From a checkpoint of a small encoder-decoder audio transcriber.
Model: 15.9M parameters, log mel input, encoder arch transformer, encoder norm layernorm, encoder activation gelu, encoder layers 12, encoder width 256, decoder width 192, decoder layers 8, decoder norm rmsnorm, decoder activation gelu_tanh.
Rows from block 5 of the text decoder of a small encoder-decoder audio transcriber, named by matrix and row number. Rows with one number belong to one neuron. Each number is 128 + 24 x the weight over its row's rms, rounded and kept within 0 to 255. All counts start at 0. Numbers have three digits each. After the name is the row's rms in percent of the matrix's.
After each neuron's rows are labels from the 100 texts, of 14976, where the neuron reaches its highest value: "tokens" is the input token at the peak. Only what is clearly more common there than usual is listed. The data: read English sentences (LibriTTS-R).
# fc1: MLP up (decoder.blocks.5.mlp.fc1.weight, 1152x192), inputs 0-95
# fc2: MLP down (decoder.blocks.5.mlp.fc2.weight, 192x1152, transposed), outputs 0-95

fc1.432 104:131119139125140124102120161133146138149143124103106145160121146135170167130133114167111086109107114144134129141158121133104091102133131134106125138126129140142081110123144115160130111139112137123153103071140140173150129167121149173171111148160159108120100151116159115128118123126162162075
fc2.432 095:123118169116143068118113116077128154141104096087160122153119109133168111124125114158106133115105113134155121114125164170122151155115091129137177128144120123144088139132149152126106125135103136147143155179133090161130121117150118107139147136144116118159144089127135104105111097142111139172
tokens: "t"; "m"; "g"

fc1.388 104:106140115121128126145126094120154110117114158157139138162107113096108113127158157154118194138098136120170131140139065119110100156091153128147128136116117097126143138140107107101082119143131111117156151144163115152108150155106099092163134116129138190112133131143087138149142103168134122138
fc2.388 097:149117167131117124128097145129151150109142111122087104118153111125150141136103116116150106115093135162128127106133075125096139126122104126041094117172165110118130138123156103157108128142119111101154129166151125114112117107128092134156084134123104127116119135133169144158140126128115099121
tokens: "d"; "e"; "t"

fc1.375 096:143084129155118146138116162109144144098073124133147144120118123138140138120100133169119180147111130151139114111102075104153142147096147103155091121146084109144177090133091105116105129085109105148099151121103157129117120116174162117112121112160143124087127095152140099105122078172111148109
fc2.375 094:132145203109144121109121157115155135139177130112128135158121101130125073131153121116138070102092168135093153115130137140111105123166100127093162138128146154160169129107154122117136099168156071102147129098126153103119171120103170161117122108164132119139142124084102144107145108126184101168
tokens: "g"; "c"; "p"

fc1.395 103:135128148124160116192124163108114148162116141080142086105185112145070168156102159147119072121157133123143118140153117108120132157129112100124108145075120127137127105103103139097108124097134155130106149147146124097100098143122138117102119104124118130146119092113158126113132110128170168138
fc2.395 095:095113155135149157152162109144134122127172172142115104102110101123138090156143129171101137135131111081146100143179154101110133159135119145167125120163161148121108141120114092123104148141172081154128109110140122128104138146132085137159109089088138129107154103138108099109129150143137131156
tokens: "l"; "g"; "v"; "r"

fc1.400 102:109143141182165066143139154106169128113106098119136138129152105173143151124093113124107070130120122117128124138119123126116130126161130140090111149128088135158096132120157145121129105165081159141125135097130129090161108134107128105124151136149175150110128169140093136118174092154154108134
fc2.400 105:170115115160133150118078118153092113108090102132146138113138123133116134106176153128150122165073141186132139173133126157112120129096169204146105137116125121166115133107129132133107121114157128108162133106098120070057146131141103168168102094096134178159130102126122136122162129147169135152
tokens: "t"; "d"; "r"

fc1.51 105:135145148118139077105126144106170129165127136168100127139141163182079153105164127135122079136129173124166092160128157119108089111108142088047102076148134136111137104111131109179152168136155101146135147139098110109117101157119109144116124109126164123137159083134163081121099142111140100179
fc2.51 104:150136118103146138161170157112153143127158174115125127127169089145089139120110145103137182111148140128123131079128141097138134084113128101116140157095140144124117140128135146182145141095103107145068127157142190129119185103156122164134098150144121153092116133123159165075113114115119149138
tokens: "s"; "l"

fc1.435 097:088105157140109109128148119132170099137156085130145087124150143150104151136137074101165159115157098149129121130172155131138170144056117148097168124154101114153110076103111141164100139153076119122138087085118113163109108131133119148131104127116116145119137143093129155112104112119182113091
fc2.435 101:125103104090149174106119084153092148138095146119139123129119133093162088108134156122084100131137136135149139119119121095089148138135122104122092120101161129099128160173130120138128095111179129131167139133168133091150084109092122147172140139149142132091136096146128125121144156134106113130
tokens: "e"; "r"; "k"

fc1.541 099:111155127146127121125134115113155138125104146139128139129144140117118102132131152137109117132117098179117137105119137103167158136153147101124175091116108138095102116104154118118106159133145097126158151170144091143118080110135130146102067107167101152168119145152158150148117168100116104147
fc2.541 101:149147115161134155090106113113116113166096115114170157143108123135126135137159103134125130174139123106162155155146130090131126100122118119114109125100148127139149131115112179148118134161116098153132088148157095121141134084129152098102114147127146104078157152148154155138160119132185122138
tokens: "l"; "i"

fc1.446 096:153132137172160168117141134146148133109115185125134124151135107114142157146144117148148179124136165080125163148097171083147153132144136140160150120134090092132154115115129092157142109118111172140142120137117118128140162179155087110138137101084126105102086118110078122109111129135125108154
fc2.446 104:150152115130090170121146098123114132130096147108107129086127140153168149126133112091147112171135123156113110121162126127110108137170113148134116165163137152136104111138126116155110151103191080142105127113142142119130149143136124128119132130119148109143113122110087177122165140110101118095
tokens: "o"

fc1.204 097:096117110115116133095128127117106177144132119146164145149166098132111102132125134125105100128070150148116124131124126150092143105151128135120093083090100140163092080098148129156163128107150167122128119097126146149160119133149144147059124138128130098137100128118140104137157129149160128098
fc2.204 102:140083153102120128152099139088174113108112118107121133174141134153103134086124153129138112127106106104130136080142140073144135155099110124126174111096120122161175127138126108157144148157141156093131139153160110120194090081095154109179145151109120106144145121163155143097153119084151139114
tokens: "v"

fc1.529 095:135189134119118125140090149114106087140119160165117101118149122153113114157124119114165144112142137141113125109151108115125141115127131140158147134119126156107163115104112133123117152138115119165153152125109102116113145137118110138140139139114138119136113120108104156128126132118118139176
fc2.529 093:142119141088117074115116130117154133138109154113149167113106124113119158135162104111094107131166081140136130108121124133122136102112127102150088140130116100128140159141098119179162144118155130107100052135151135108159125125128116097077143125122143101106150138131128136122116119147120101122
tokens: "b"; "h"; "e"

fc1.656 104:108146161128093138126152106160126146150130119161105138191141097154129110080080119174130152159127124136091141124125152143118132116102098126151131136157139133181128113104128119154107100115087139146086140070096116149155175150121120135103124160089098163129139104099133119141102101118143105113
fc2.656 103:161115094117130092156094100130116124100135127116112104099138141119122145131131180123126143112107096136147098130126081162104114108095136098103157155088115163148127193106139120143109124127149146110129080126110103135149112126123136113162094127133120119102152128155078117140167143111141129136
tokens: "v"; "c"; "k"; "l"

fc1.401 101:112185159140129127101151130146152143163174128134108153129109126117109111180110132134126072143089098128104111117099106099148123102150142130112111109140134119114094173146101131103133147107111128116119151110161148081109120117121164056110135172165144123096111143129175114142155141109182115149
fc2.401 099:125128126166126127144095163139146119137120093123166125147111170174142130131082152104165129106131137105144120151174118145159125161145142120147144158168085149139140118100128165191094120140172151153106107097145158137111145078141128123089095127118151124142091080115130118098108140139141133171
tokens: "t"; "n"; "m"; "l"

fc1.695 099:138065128114134126127131148165154158103118134160155129144179096125134111141130109151099110165136125113080149118133100124140180111130068122106139145120095143106107157097145105141152126166139141103128115154118136120133106106131133176132119136099111102110117123095154127142068161105136121134
fc2.695 108:148090140140094163121131101094111098128144104116100103137114129151116139114135126131100138130168080124095122094147110105117132082101181188162128129136089161132166132159083118154152126084154143113129124106140113135106121086158130122129143130120113163155140175149153120153149150119118152154
tokens: "v"

fc1.317 099:153144092160123148123156088109153115110128161145119164080169196122116141193127098146145125194133124126126147163131140128089114121120105088154116098090134148103118114120131128134122134142150133114123106119145165096133116139147095117122139128205122101077132141075108088119096120146109133114
fc2.317 099:139107173145156074175117111134108153146116113100130083105133094112174110096124119116132141111095116079137104091088109115112108143154127143106142139139134131158086115119149124082126161122149188118142132153120120099121121112123161111136153150093131144144147117140119148147152136109137097103
tokens: "u"; "b"; "o"; "x"

fc1.382 096:098135156140180147131158108155200140097170163151093139153119156131146143087096107135145117154121087090122157169161149117112153120120122136116104127074108092111118090130096115093119154133116102168168158128111157165123104147126106160125154126109137168114104131067152106131081138177098143159
fc2.382 092:132158130140126117143146169118075112131120121141171109116109130106124113196152148141104156111147136119127086121154157117089146176149129146123100107144128144138101157106141153142109112168144100120112124152139121083131160157110201139132089159119110095149127117176113158112128120116135099127
tokens: "g"; "d"; "a"

fc1.243 107:139115176156141104138149147167152159128113125120143124105147152142122119168142125104091154172127178142146169098140178101173112143088129131125105115115121154130167100099115103107075115148138144108191109164132134138122174091150125099148082097098158117169094114115133059111109097105108107119
fc2.243 114:134112142135143118111173137068134154176155104120143148128170134149105131158143133132103172108137117142132170133128185135154150080105080128122125130149135168101114084145116155152156115141143135156210106159075112121121134068082105121101085134118135102142127079138147126133134107139141161107
tokens: "h"

fc1.639 102:118146104111170160117142147116104188152089142135138120151115129161114107117111098123088131125132100110124115134119168118148147165180138139107104108127084118131087129066132147119163163121132156148144134123121163101108116140145143161124144121142123147110107129183125125124143144129100100155
fc2.639 106:153130147166075135160142156157133083117130152105135134173121108130132150144131127104125125168150141118091138131117110100122096131128116132126195138104116072151167112159126140089130133107116138084162132115137108109147142110131142102116144151122123127091157155129159112173126146152161151145
tokens: "s"; "l"; "n"

fc1.300 104:120134090116072149132154126127133112164146157147091094130111164146120090109122125168121129114077077119162117192142105099149124101148141165143122148151127067150155138130123105116152144127124126144113110086123149153128162096124130093134124093118105090083113111144148137154106148110123188110
fc2.300 104:157132106156138110179141090078141155084114121110124097126127145114102132139119137133124117158121118099091109132143152156108095152116158105112157135140117089135138104140120117145101092100136077121140139157154114110133069084151117109088104134140138139146098100132102137135123133094142125137
tokens: "h"; "p"

fc1.27 099:126115136122152141164159132154108164131162158143099103157119114171147093122117145157114164139101129129113109092172147140095129111105153143177133085110123104125139102131177125165152139108140158141129184146088098138106163150146133151118120136180164105162111133100145092131121140101104120140
fc2.27 104:114126132124103160130111131112128110135112101097132160095122106109110127144113117116125126098171083121131064128087139162145156148125132151121115161112114149116116160155123108139117104147100136156123124137109144155111155134140159096129107182120101117151134159122081146105128079132131109151
tokens: "t"; "l"; "c"

fc1.52 089:116108133131141110150123119171140082135110114146158111056157127130185118170115175113153142105097153137150126105101154096117141157110146133077124140145095102139094118148157123123120130117192140075157114143127127157117137132102140110168135139116121127114119105134113083146127123086145109119
fc2.52 091:139084142142165102132128113102107165115144139089147153100149134150137193095148158121132155104139077149099167147133121127121119079130105157130138096114093188096133099118127144157071149117108146119172123107135111112158094122111100103111149125124135129125149108100163122168149148134125143089
tokens: "u"; "t"

fc1.620 101:182109099112130121133168132126118136129125170153122084108126118131130100124119096127158118153092102192133166126122134101146102127139128146144124119123147169124083062165129075116146098125164173115173115158126127139110180125140100181169176149150153118135136167160128155117152084103158118132
fc2.620 101:108107132131131109114105101140162122073092131104157146126107103122116155111175121141134118123171099118185157122148107111135137130106131078123145166129104142154115123110149124149105108151124164122141158091145113111127116149110166096109132099161135123133106159101101096113128156066147136130
tokens: "r"; "n"; "i"; "y"

fc1.99 102:108097131138106142175129132111140119152101134178133109169162159134131126080138135173093140161158112081128141143141103178141122104099124100144116079111079109129156110123135082136125149100132108134164158129153083128124137106119134135120123118150145145139152122156134110157117113187102115171
fc2.99 104:128165161081134114076125163134094101117130123067111079140116120108075075148119144123110106117109143136153112150124130123123109137115135121118102123124144108166141137108144148144118099144138127158103110101116132137144137099142143160108114125137158065074148134153127154073135076123075122135
tokens: "b"

fc1.347 096:095106120121121128150131112089134131155114118135138114123142165182141136159146130112135123115126135139135102128127190146155135147162143117093141083125162094139195117102082132124177136101124139093139149101143093136130098085136159122166142147138115125113132094133128136144116118159125112095
fc2.347 100:138139125141084130139135136085131152133128107111109135144135146150153114090147158109135166128133128175129164091135119145098096080098136113132118163133141130114089129136136099109109110159178070116111121152113145154120172134110108133141162123119170122149117107162156122110142173131107111065
tokens: "a"; "y"

fc1.148 105:103121129153097130149164146119128124123123194148127098152122103148117122135137137114167119131081145136083120144142114136147120120112115096108135111146115074110107144085145058137133145147160146169128121134142126152124147127137150118164075150087098115091097105128116108103133132123150120174
fc2.148 114:160109143102120132144127137147145126149136081117111109096168116125147103124143163153132145153103150137167150107092128142120158164148115183160130083087147142102112119122106114092117139122130085143112139121115132107094161121166120119115109132152097133102148133139150104121113099126155135166
tokens: "s"; "n"; "h"

fc1.240 101:128168117152164135084132115124112099111132120135105124099151107142130100101166140112095102091139129152113136108115141135177145136146167130127111135134106122102132146089103098122128143132131140105141127148111145075094127139129191191127092170180124164126074127167151161138106150112108181138
fc2.240 099:164111098149131165144126112125137113152121134146149139188110135121137151132111195120127157135146110153121123138146126097086112108103117120133144152125129159120138120134138120121133150145140087159162095140151132156111087134127143115186160165083103138144158163126145083115119132152128115158
tokens: "a"; "v"; "h"

fc1.2 102:162134150148158105135151129116096080087145141139120139091119139120129119162106178128098124176137102126123131117110123139190103139147145130146086102117146110083102120103130125130150107099145117167148126119165118146128130098158151099161109086117142132136114153121138105135077186144105143164
fc2.2 097:165112104132140148125151163102138129115120130107124125172143101102144150141181135122124118124129115143126137152125121118119085122126154098138151136119134132156094153115110127123141154164091112130096093134141137129115150100099075112093118096095134142144104107149134152153168094097113094171
tokens: "u"; "t"

fc1.408 099:167123123152171126138153108112161170106143143098142141136139144134123098125147126142134079133098158163132128110111106116119168148128104104139106117150082134123156112139105152120097143114141136125149120164126139145095081138139174129141142134159192104119110133084120098165091081157119132143
fc2.408 104:126136172101157136130118127114100124156127119137127120155131136149144156131124154110113127133144103099142114104117127118191167130184125116144144166090136108148130162111113077126146105143092157136137116136129093083160135085161097097128093117080133110151116107140121119123119104137160098131
tokens: "d"; "l"; "h"

fc1.123 100:147130159125150155128122090100119112158128115144123122155137120159114152113117106110220131154118115140146114095141121135162154127093123122112162128148124156121110091110107104147128132140143139082136089106097152121167183138148114111138112102119133115117140157139118131175146103123183144090
fc2.123 101:133119169120118136118167133153122133103154166126158133133142107124116134170107124160131109103139148136135172113119082087125145104147134166158119099126109150162106134123125104105105142191091144111145119152146100107119130144140150128146114131081137118184140139116112153052124160127120126124
tokens: "r"; "o"; "c"; "d"

fc1.672 105:116111117105173120102109143136107123099119109123132136133133127144099116144135151122132138169121104088119128145166090109137086135092141118110155090129158134109127138088119148147156127109132116166158104148153105127115146158051116095121141102157105108144126095177092121099169178137137132132
fc2.672 108:157119119098105129105127164127101126142138122123128097108107153124118115083109110122103116086129112136097121141126164167122144124124090159149161113133130142139100155151090123119126096102147128117140113123188112095125114114139173158119113132151120099116137126094110101127084098119104142173
tokens: "r"; "t"; "g"

fc1.194 096:048126163146123163123182127149173160061125134152121113103136137148132130188139152135132109144127130132138137104111155097138148154157147129122102115101098142161121135136093147168124169116140147148168177135109141148172117143131106087157129150088108110118147137092129094074183123134124137118
fc2.194 095:129160116146150145119115108149091145128119139129136147125111114145123118146135114139155113116147129131118123169121109145099095111134095159158162172139123152103098147104169158166117146163121082164194133121118158132142086126121158160117129143116142124145099144124117154168083126133171112132
tokens: "v"

fc1.588 094:128122085129140169138116156122113065104140113128138094102125108150076124180140144153141154135091140143111138123165117135142102126139147148088094117084136151098105096136172118173075102081159138099125117133135101142123179132138168098152130119105159130119113154143145122099147167141151171133
fc2.588 094:128118176133082121112128108092111136142123134126123127110142108123088150134091153121132139138165163092105145120131148106112086145079080142130112117154126132111133181167110145098146109117083103139107157158148100130141145124092121152120143148122139127139109136108164092113162100122087168131
tokens: "r"; "o"

fc1.755 101:154127109106152100126070094152146134124139163131150152170135145128185115104137094153144109130092124124092129136128144127149118108121128109123093127125088106116115098141113133102151114085177149174091136130125188142116122136131140120099123124140126102046103079156133142147146123123138113097
fc2.755 102:171124146161133107110134127086117140121164101082110138144116147157115121157121120150106117151119103121086114137154143129147129131107106091112159135122100134164159116085154115119175133120140098136140082120120106153121138093116118111131150157104120127177119097153102114160156112121149128122
tokens: "h"; "y"; "t"; "k"

fc1.342 105:125127128123110134092120118118147136136134146149114110116179080112110084075131102153126047112124129151124107147123141152114146107146141132097136110128080103152134121152091104126131128142177149118149171138060155107121154133136098124123141097109069087134130143120115134172114127121142121143
fc2.342 103:153152144086105123124134113161104130080086130150093155123137154173064147117120135122137165118154125095147134133120149140143132128102149177155166152143116138135150137159115160148098132129085135108116136171167164171120123086144155107176119091150111102130105130140160139094142133137112194112
tokens: "v"; "i"; "r"

fc1.137 101:108092149176114151111109136095137084129116110118130081134104114103090119129119107127131079098124122103111176118141147111124141186141151159125103104063138114124147136121126133177125100095122134138121146152108096146117095109147156086104167091112160125100163130134127086160122172135125131128
fc2.137 099:166139118112099161104183136120098116158138160100130176120106171124126128111106203109128165138155121151162077145155106083143127132109098137124148149142105119132097129112149121093128120119148117092109109121147154112116152100139100111133139120147147090154071153100142119113143109116134112145
tokens: "e"; "c"; "g"

fc1.262 101:098125149116152114099124163102142140170138115107090120130153098142122109097126119153082140139118132122108105116098138093106113126098122124154071122137137132166140098104114172168136154129113133119133072171116123142138122115160082152098156138166115176143092077145108077141146135127143137143
fc2.262 103:162151146154125143152134105102165143128146156164135112165128145091123166125090113144147118094151140075120105115105109136135120129135145133134112115097118116157137147137132087152131095138146088121064137105136168128076148085144176091126135167126111168156133144148151137104136129095162129126
tokens: "l"; "w"

fc1.561 095:102121144104169150132139141133143134132115078123151097105109136117147139170102162128111129142101106097118173137125140142107129104127113132104088130141142102112149145114085137144157099141123122149153135124161144136148136127108103091125166072137152157108118129130106075172145137109137095133
fc2.561 101:108100110130095140188160113100157147124084148148135139176108109111123146107128112124141142142096120121133067116101136128152118151142073144104118168164178138152097141099126155102110124143115107116098144113132148089133102070144126147117135133130089125154172112106175106114138115164126138135
tokens: "u"; "w"; "c"

fc1.402 106:111177120098131140143113153107142193139117111105144155146191106121137128129143104147137113134131130190158109159138184094124136119160114185122127147116098131142158150108132122155104116120119161126143137127079158145138148151130130100159108186136113081138166156114144117146124142152136105137
fc2.402 108:140120123117129109142069102103160131116142124095162155116114169183162099124136131111133145114096119109181179153135140119080147143145138111163120143139110171128139112163125122141096125146122119173137145109177154130205099104099116140133137146122137103150104142148113154159114135114098119084
tokens: "v"; "i"; "a"

fc1.427 104:177119121149123127129147107164142097111150128106134134130146141176128094170119179191088116104112111132136136132072151118102144139137182089157111062126138113134155123109143151138101140106096116115128128115167151127116083137112152102141153124100166108170119154100132110089106127141147123177
fc2.427 100:145115123140176122138104167098145134129129127138102140104109133091128096096170098074131124111111114119102147124117168117117094101140133119103106174118161119118108134095125118139148129181105118169110080093130086110115143122110127127128145079117108135136087102115107148129121122162118105138
tokens: "u"

fc1.674 100:112140107162104105116140140144131144150141112074076142127111108129179135114142202081135132125169144111124170107142123165131188160095116122142091128131138111146130156121137143111182127122124105142152129169075094150089110133128120111125142156123119122086075137106128127138140110166069097152
fc2.674 104:100110132154110126116125094140094091082114169183088136128129097137134143139120144156115129138120151134163113129140112124149130113107134137176138144169104114090120104135141145146116102122119141145104132129111140137138137104117107152142089115110144059140142088079149163128113085109151103172
tokens: "o"; "e"; "n"

fc1.694 102:103110132124138146119141089155137177127120125130146113132144134110112086115164120156110162142113113162100110147137156151165164134155121139153119156135150120140111139177152119154090095101128151136122139135105128142091129135121134094160116160091163104104157140130120139135080149162170117131
fc2.694 102:107131120150095164128119146120125133131126098172134144137120118119145146122105076124121146116136103146130147135085107124126102138103139156102098163101149118098095152132138145163118142122122125131125125149146171149129108089099164147130194146092151128148098180154128160125180095122056111142
tokens: "d"; "a"

fc1.535 113:130129139104125138129110150156140145158103149111127118171116122118141113123093142127104122148126091127125138141117119121150165112116117124100147116114115111112124164198133137159144160121119157083067114136115121131113150077102114117121129138161131108111079101112123142130151113121164150119
fc2.535 095:117116106121100143144120108127068120104143118073151150099134134160112133143161163132107093092168096109139112123121129142077138130154134135148130121168113135100085109134097134145143123127130141124116189148063065131174126122151148129119135150137111114138109129128158119105091117125130140126
tokens: "a"; "l"

fc1.585 110:131119109134122183093128134119137130118102141121118158113140103137181160158124109096100162104107131139108097129134083127100141122134104132159092163162122130138159106118137108116100129110199160114129141154113161132069109108156097132148104162099109134130109107128108079139085100113116122155
fc2.585 112:118108129109145173131129152113135153129170121112105052174133156153121129138135081123117124121119112088152143087137135120099132138152121122160132126125109142135135148139111137138151138146094090127140134128143094154099157176158093164116158100134097124146115103139151148155132121100138144151
tokens: "u"; "s"; "m"

fc1.294 099:120100130151120117122152133109160150158185130105138103092175132135158138112118142175136153117123127158134154135123112127172115107120117141162153136130141132118153118120106153128121138091109146136117122122057143154087120102124142092119126148095129129166110091154117095132047077152119125091
fc2.294 102:117118124111110154169130087117145093162094115117127121126083125092136115121144139101170137147142146149137104102105132145133105123110118104104125104093147110131104125099128115127128107166167121122128107110117142145159113100137146152129111167138145127122142091180129143148165123170138155147
tokens: "e"; "y"; "p"; "i"

fc1.260 106:111137123154136113145131109138124098135137136124126076164117118155136099083103152092149151153120120130123111094180088132132071153098163171097093103147161095118129131163126143117133094117155115142117121135160112117108161135124132082132137108152082107096114102144128156112119125124133133137
fc2.260 100:114089132123109136095162113091140114172137115121115139119135200115117153134135128165122110126108155130107143132141147157145105096105092117111150126183111141126117163090130116188125140129128138125118139166127141176117131130137199160106128170109129118101159146086107136123164137152100135195
tokens: "h"; "r"; "y"

fc1.766 109:132146143176173140120089173111126110140160151152141112111088137149121147127155168151120071146128131123149128172141119078115114132125136106138146156103119111134079121166162143080122087103138123147164149148075121104124130131118105135134144109155151111150106126123091077137158127142139073071
fc2.766 119:145153124123139112114149132083099113078157116125116123111172059071103070122144127149132086129095096156088128158087121135147143150127153117157103144100126143140128161138104096173168153134115164082076115119141120098158120147200136119150098103107155132151119145138092099123126120156124099152
tokens: "b"; "i"; "h"; "d"

fc1.394 099:080126091158119143136116134098136176135113158140114104114158103164140158141126086106086162130148192140173115131098204113120154149127180153113131110094132101171175151168121100134113121094120142109103117109131122133126083153097118132127112131144118124093090153128141125132153124115143112137
fc2.394 102:112144165112146143142121148113119130158132110099115114143084154129105080140109138088111162128103095121088167101138134147090145105122177090129090125121100147132119107155094086133139128157129096123117125118170112120137164113114165116152139118156108155181113138092140097145099116119128117165
tokens: "a"; "i"

fc1.407 105:110136138152106111159126137161142103161140143156110142126159150155141122098117108127137123143146122113164080127150125155130144134154110127127151109100116085112171152097104138093170120097127114149164116114101170096136073089106134086151105159124123135105091136168114122147125118124142170134
fc2.407 105:130143115115124182182132108085165147108111137174120144124096142124102145120129121165105140126106104176125102139104153110098153129122166153159140123157090103133140147157107171152141100118132125109136118151157090113093116146125107169085128162140112138110143088177089130145145107104060093156
tokens: "v"; "p"; "h"; "t"

fc1.712 105:129145112132111147139119117086124112159121089207093093169151114100104148135127135111134162168034102109101117160104163114091110155124102122132094124121119113109126123136127139109083106142115123126078142126093148112121086141118095125115134132109141182140138121119097118154123127156109123107
fc2.712 111:098173125138154104129138103111123108075117151133146138123107135122140108140136116079157134121106121146142123143138098135143131095081110151134186153224147135109126107161133157131140122145163135099143111155158122154121121160146199137133151125121083111152136147095125185180118203141115141118
tokens: "u"

fc1.307 101:099110160138147151115155069092163150134125144087119105124149113097132060177141149123125144121142112107102118139111155135099078162091115113123110111161127141088114088142115100096167115122166152112130097170129097154125163152113133137152137127134116114130116069147122116166102087126130121150
fc2.307 102:152128127175113137097089154140127145109139090116104149101131131111141138166130103151180106115105116168159146123183133097094136150094115088093111159167128094092156109171111129111140160141114128129148110106118150129164138143097110196126116183144135128103144123151113075127125092151181128097
tokens: "l"; "e"; "y"

fc1.62 101:130158133124136093142127141145108115120120110127121120117123129150143180151104130111106121141122130068121154111159135123174121159125097115135140103113156140113163111115124125098091099131119122097154139163133149121168168186098090112140113143111105120126151114112122147139092179122174166134
fc2.62 110:135116151147136105146158151139106085088108112131157136173109125131142159119126120139164135149103140133155177124108141125158118115060181094130110145129121099156127130115165131120115126207148097146126091144138133100145100137149104121108133078127122122163185129130137125148120132110118109129
tokens: "a"

fc1.658 098:126167147126151094146140127137120107122147122132109137093132115167124099075170136117100146176165078114093137102123138149157118116122120147147126143111119133136140115126119133130119161147132099147101105099111110139071134148112146105107111109133128117101157083081098072128079163145151135171
fc2.658 100:137137145101099145108078132161132129138146104129137181123125140093148149136084153094124144088108152125142140126112086121113099084139104151144151145124131129120124147150105110118097098129122161105145141116108109141080123132115142172161156097094124125099168160175093171134141112155114125126
tokens: "a"; "g"

fc1.251 098:188122106120126092129132116125089112122130128166120096162153085102151075129134193163112146132143136145121089166150119137118131160125123172131123119144104102140143137104125168118145117117146114109128147128116125120138108171133120140155119138139144116110129115175116114095122128131116179120
fc2.251 090:143120105109119113097099138139152146104170142071129144140067138155118119079109173117168141143160098175139168126129146116107117109118094055150180168164088136152136154158140115118155167138116139106119137086073147108149139148139107111106100108125132152154166129155119116167167126080106151072
tokens: "r"; "h"; "n"

fc1.89 108:107097171104151135170123119124128123122130143110142120136138157172109088126137107110101098165107151111116159150157135129124105115171115160098111097115134135132134065101101161138147133090114126123162149077156110112097146114121128153101125126100110111144132155126142135100182123137144106138
fc2.89 106:139146090171148091131157144132135119118141151173179136126060134127127136120151059091133098117154105116131172128099145143126144136136089123106158144109120120149086082132117114126165141169147149149141125087119137141162057111160148148123144108151117133134169157177169134117119130094164127124
tokens: "l"; "o"; "r"

fc1.481 100:138119105130171122108116114131109176127110151131109135132172083140143142156140084125097149140139139157143138126115147106126132148133119138129139125096136110106148129137114124108166113121149152099145051147118127154082150109095158121170116169092117136133098090129128147094113077160151128136
fc2.481 103:143100143177110141136114108094157108118157135133121086147138150121135075110121063107133112115144147128120119070107123174135102117116147160128128155185102166121133102128109100111141147187121111185140118139138125114134155152122157141117175107108128125147135146140123103105150132157156137115
tokens: "a"

fc1.322 105:138077128131127116119097120101159178124137177141140132165119095128117160135106153163124155146160157165129092136164102120109164142131161140141145134129086137120129103093094114109149111085109072108123094132150133135115131159126079107151141126141147136147146115102109134113120125132129167146
fc2.322 108:162101127122144164134149160092127121140176130113097128148160166129099154170169155085149119129121143125136143155135124115111118107170145107105095115101161130155171080125125091149122159113171119128173150114127128128078123116182099142090093117108129171144143116139140157120125115132151106165
tokens: "h"; "s"; "t"; "f"

fc1.92 098:141122124143144104147150080116128104136116079128130152142115150182101103139104149124109125121110138144138106146149122171130144124123170148108069075133181102143146137139162127131120152169122092136159136141126086132148134154127135149115098105116088132109104114129142130135177114115136124147
fc2.92 086:154086137151123136114125130139126129153083122120149130117118166114103130128111118112065145116176114146105145109166176138132115116145164149148202097110120159076142164113109105103135137139120122167120160118170143165102131101156154122138162150134129158139122093105135153136104124135152142112
tokens: "d"; "n"; "t"; "o"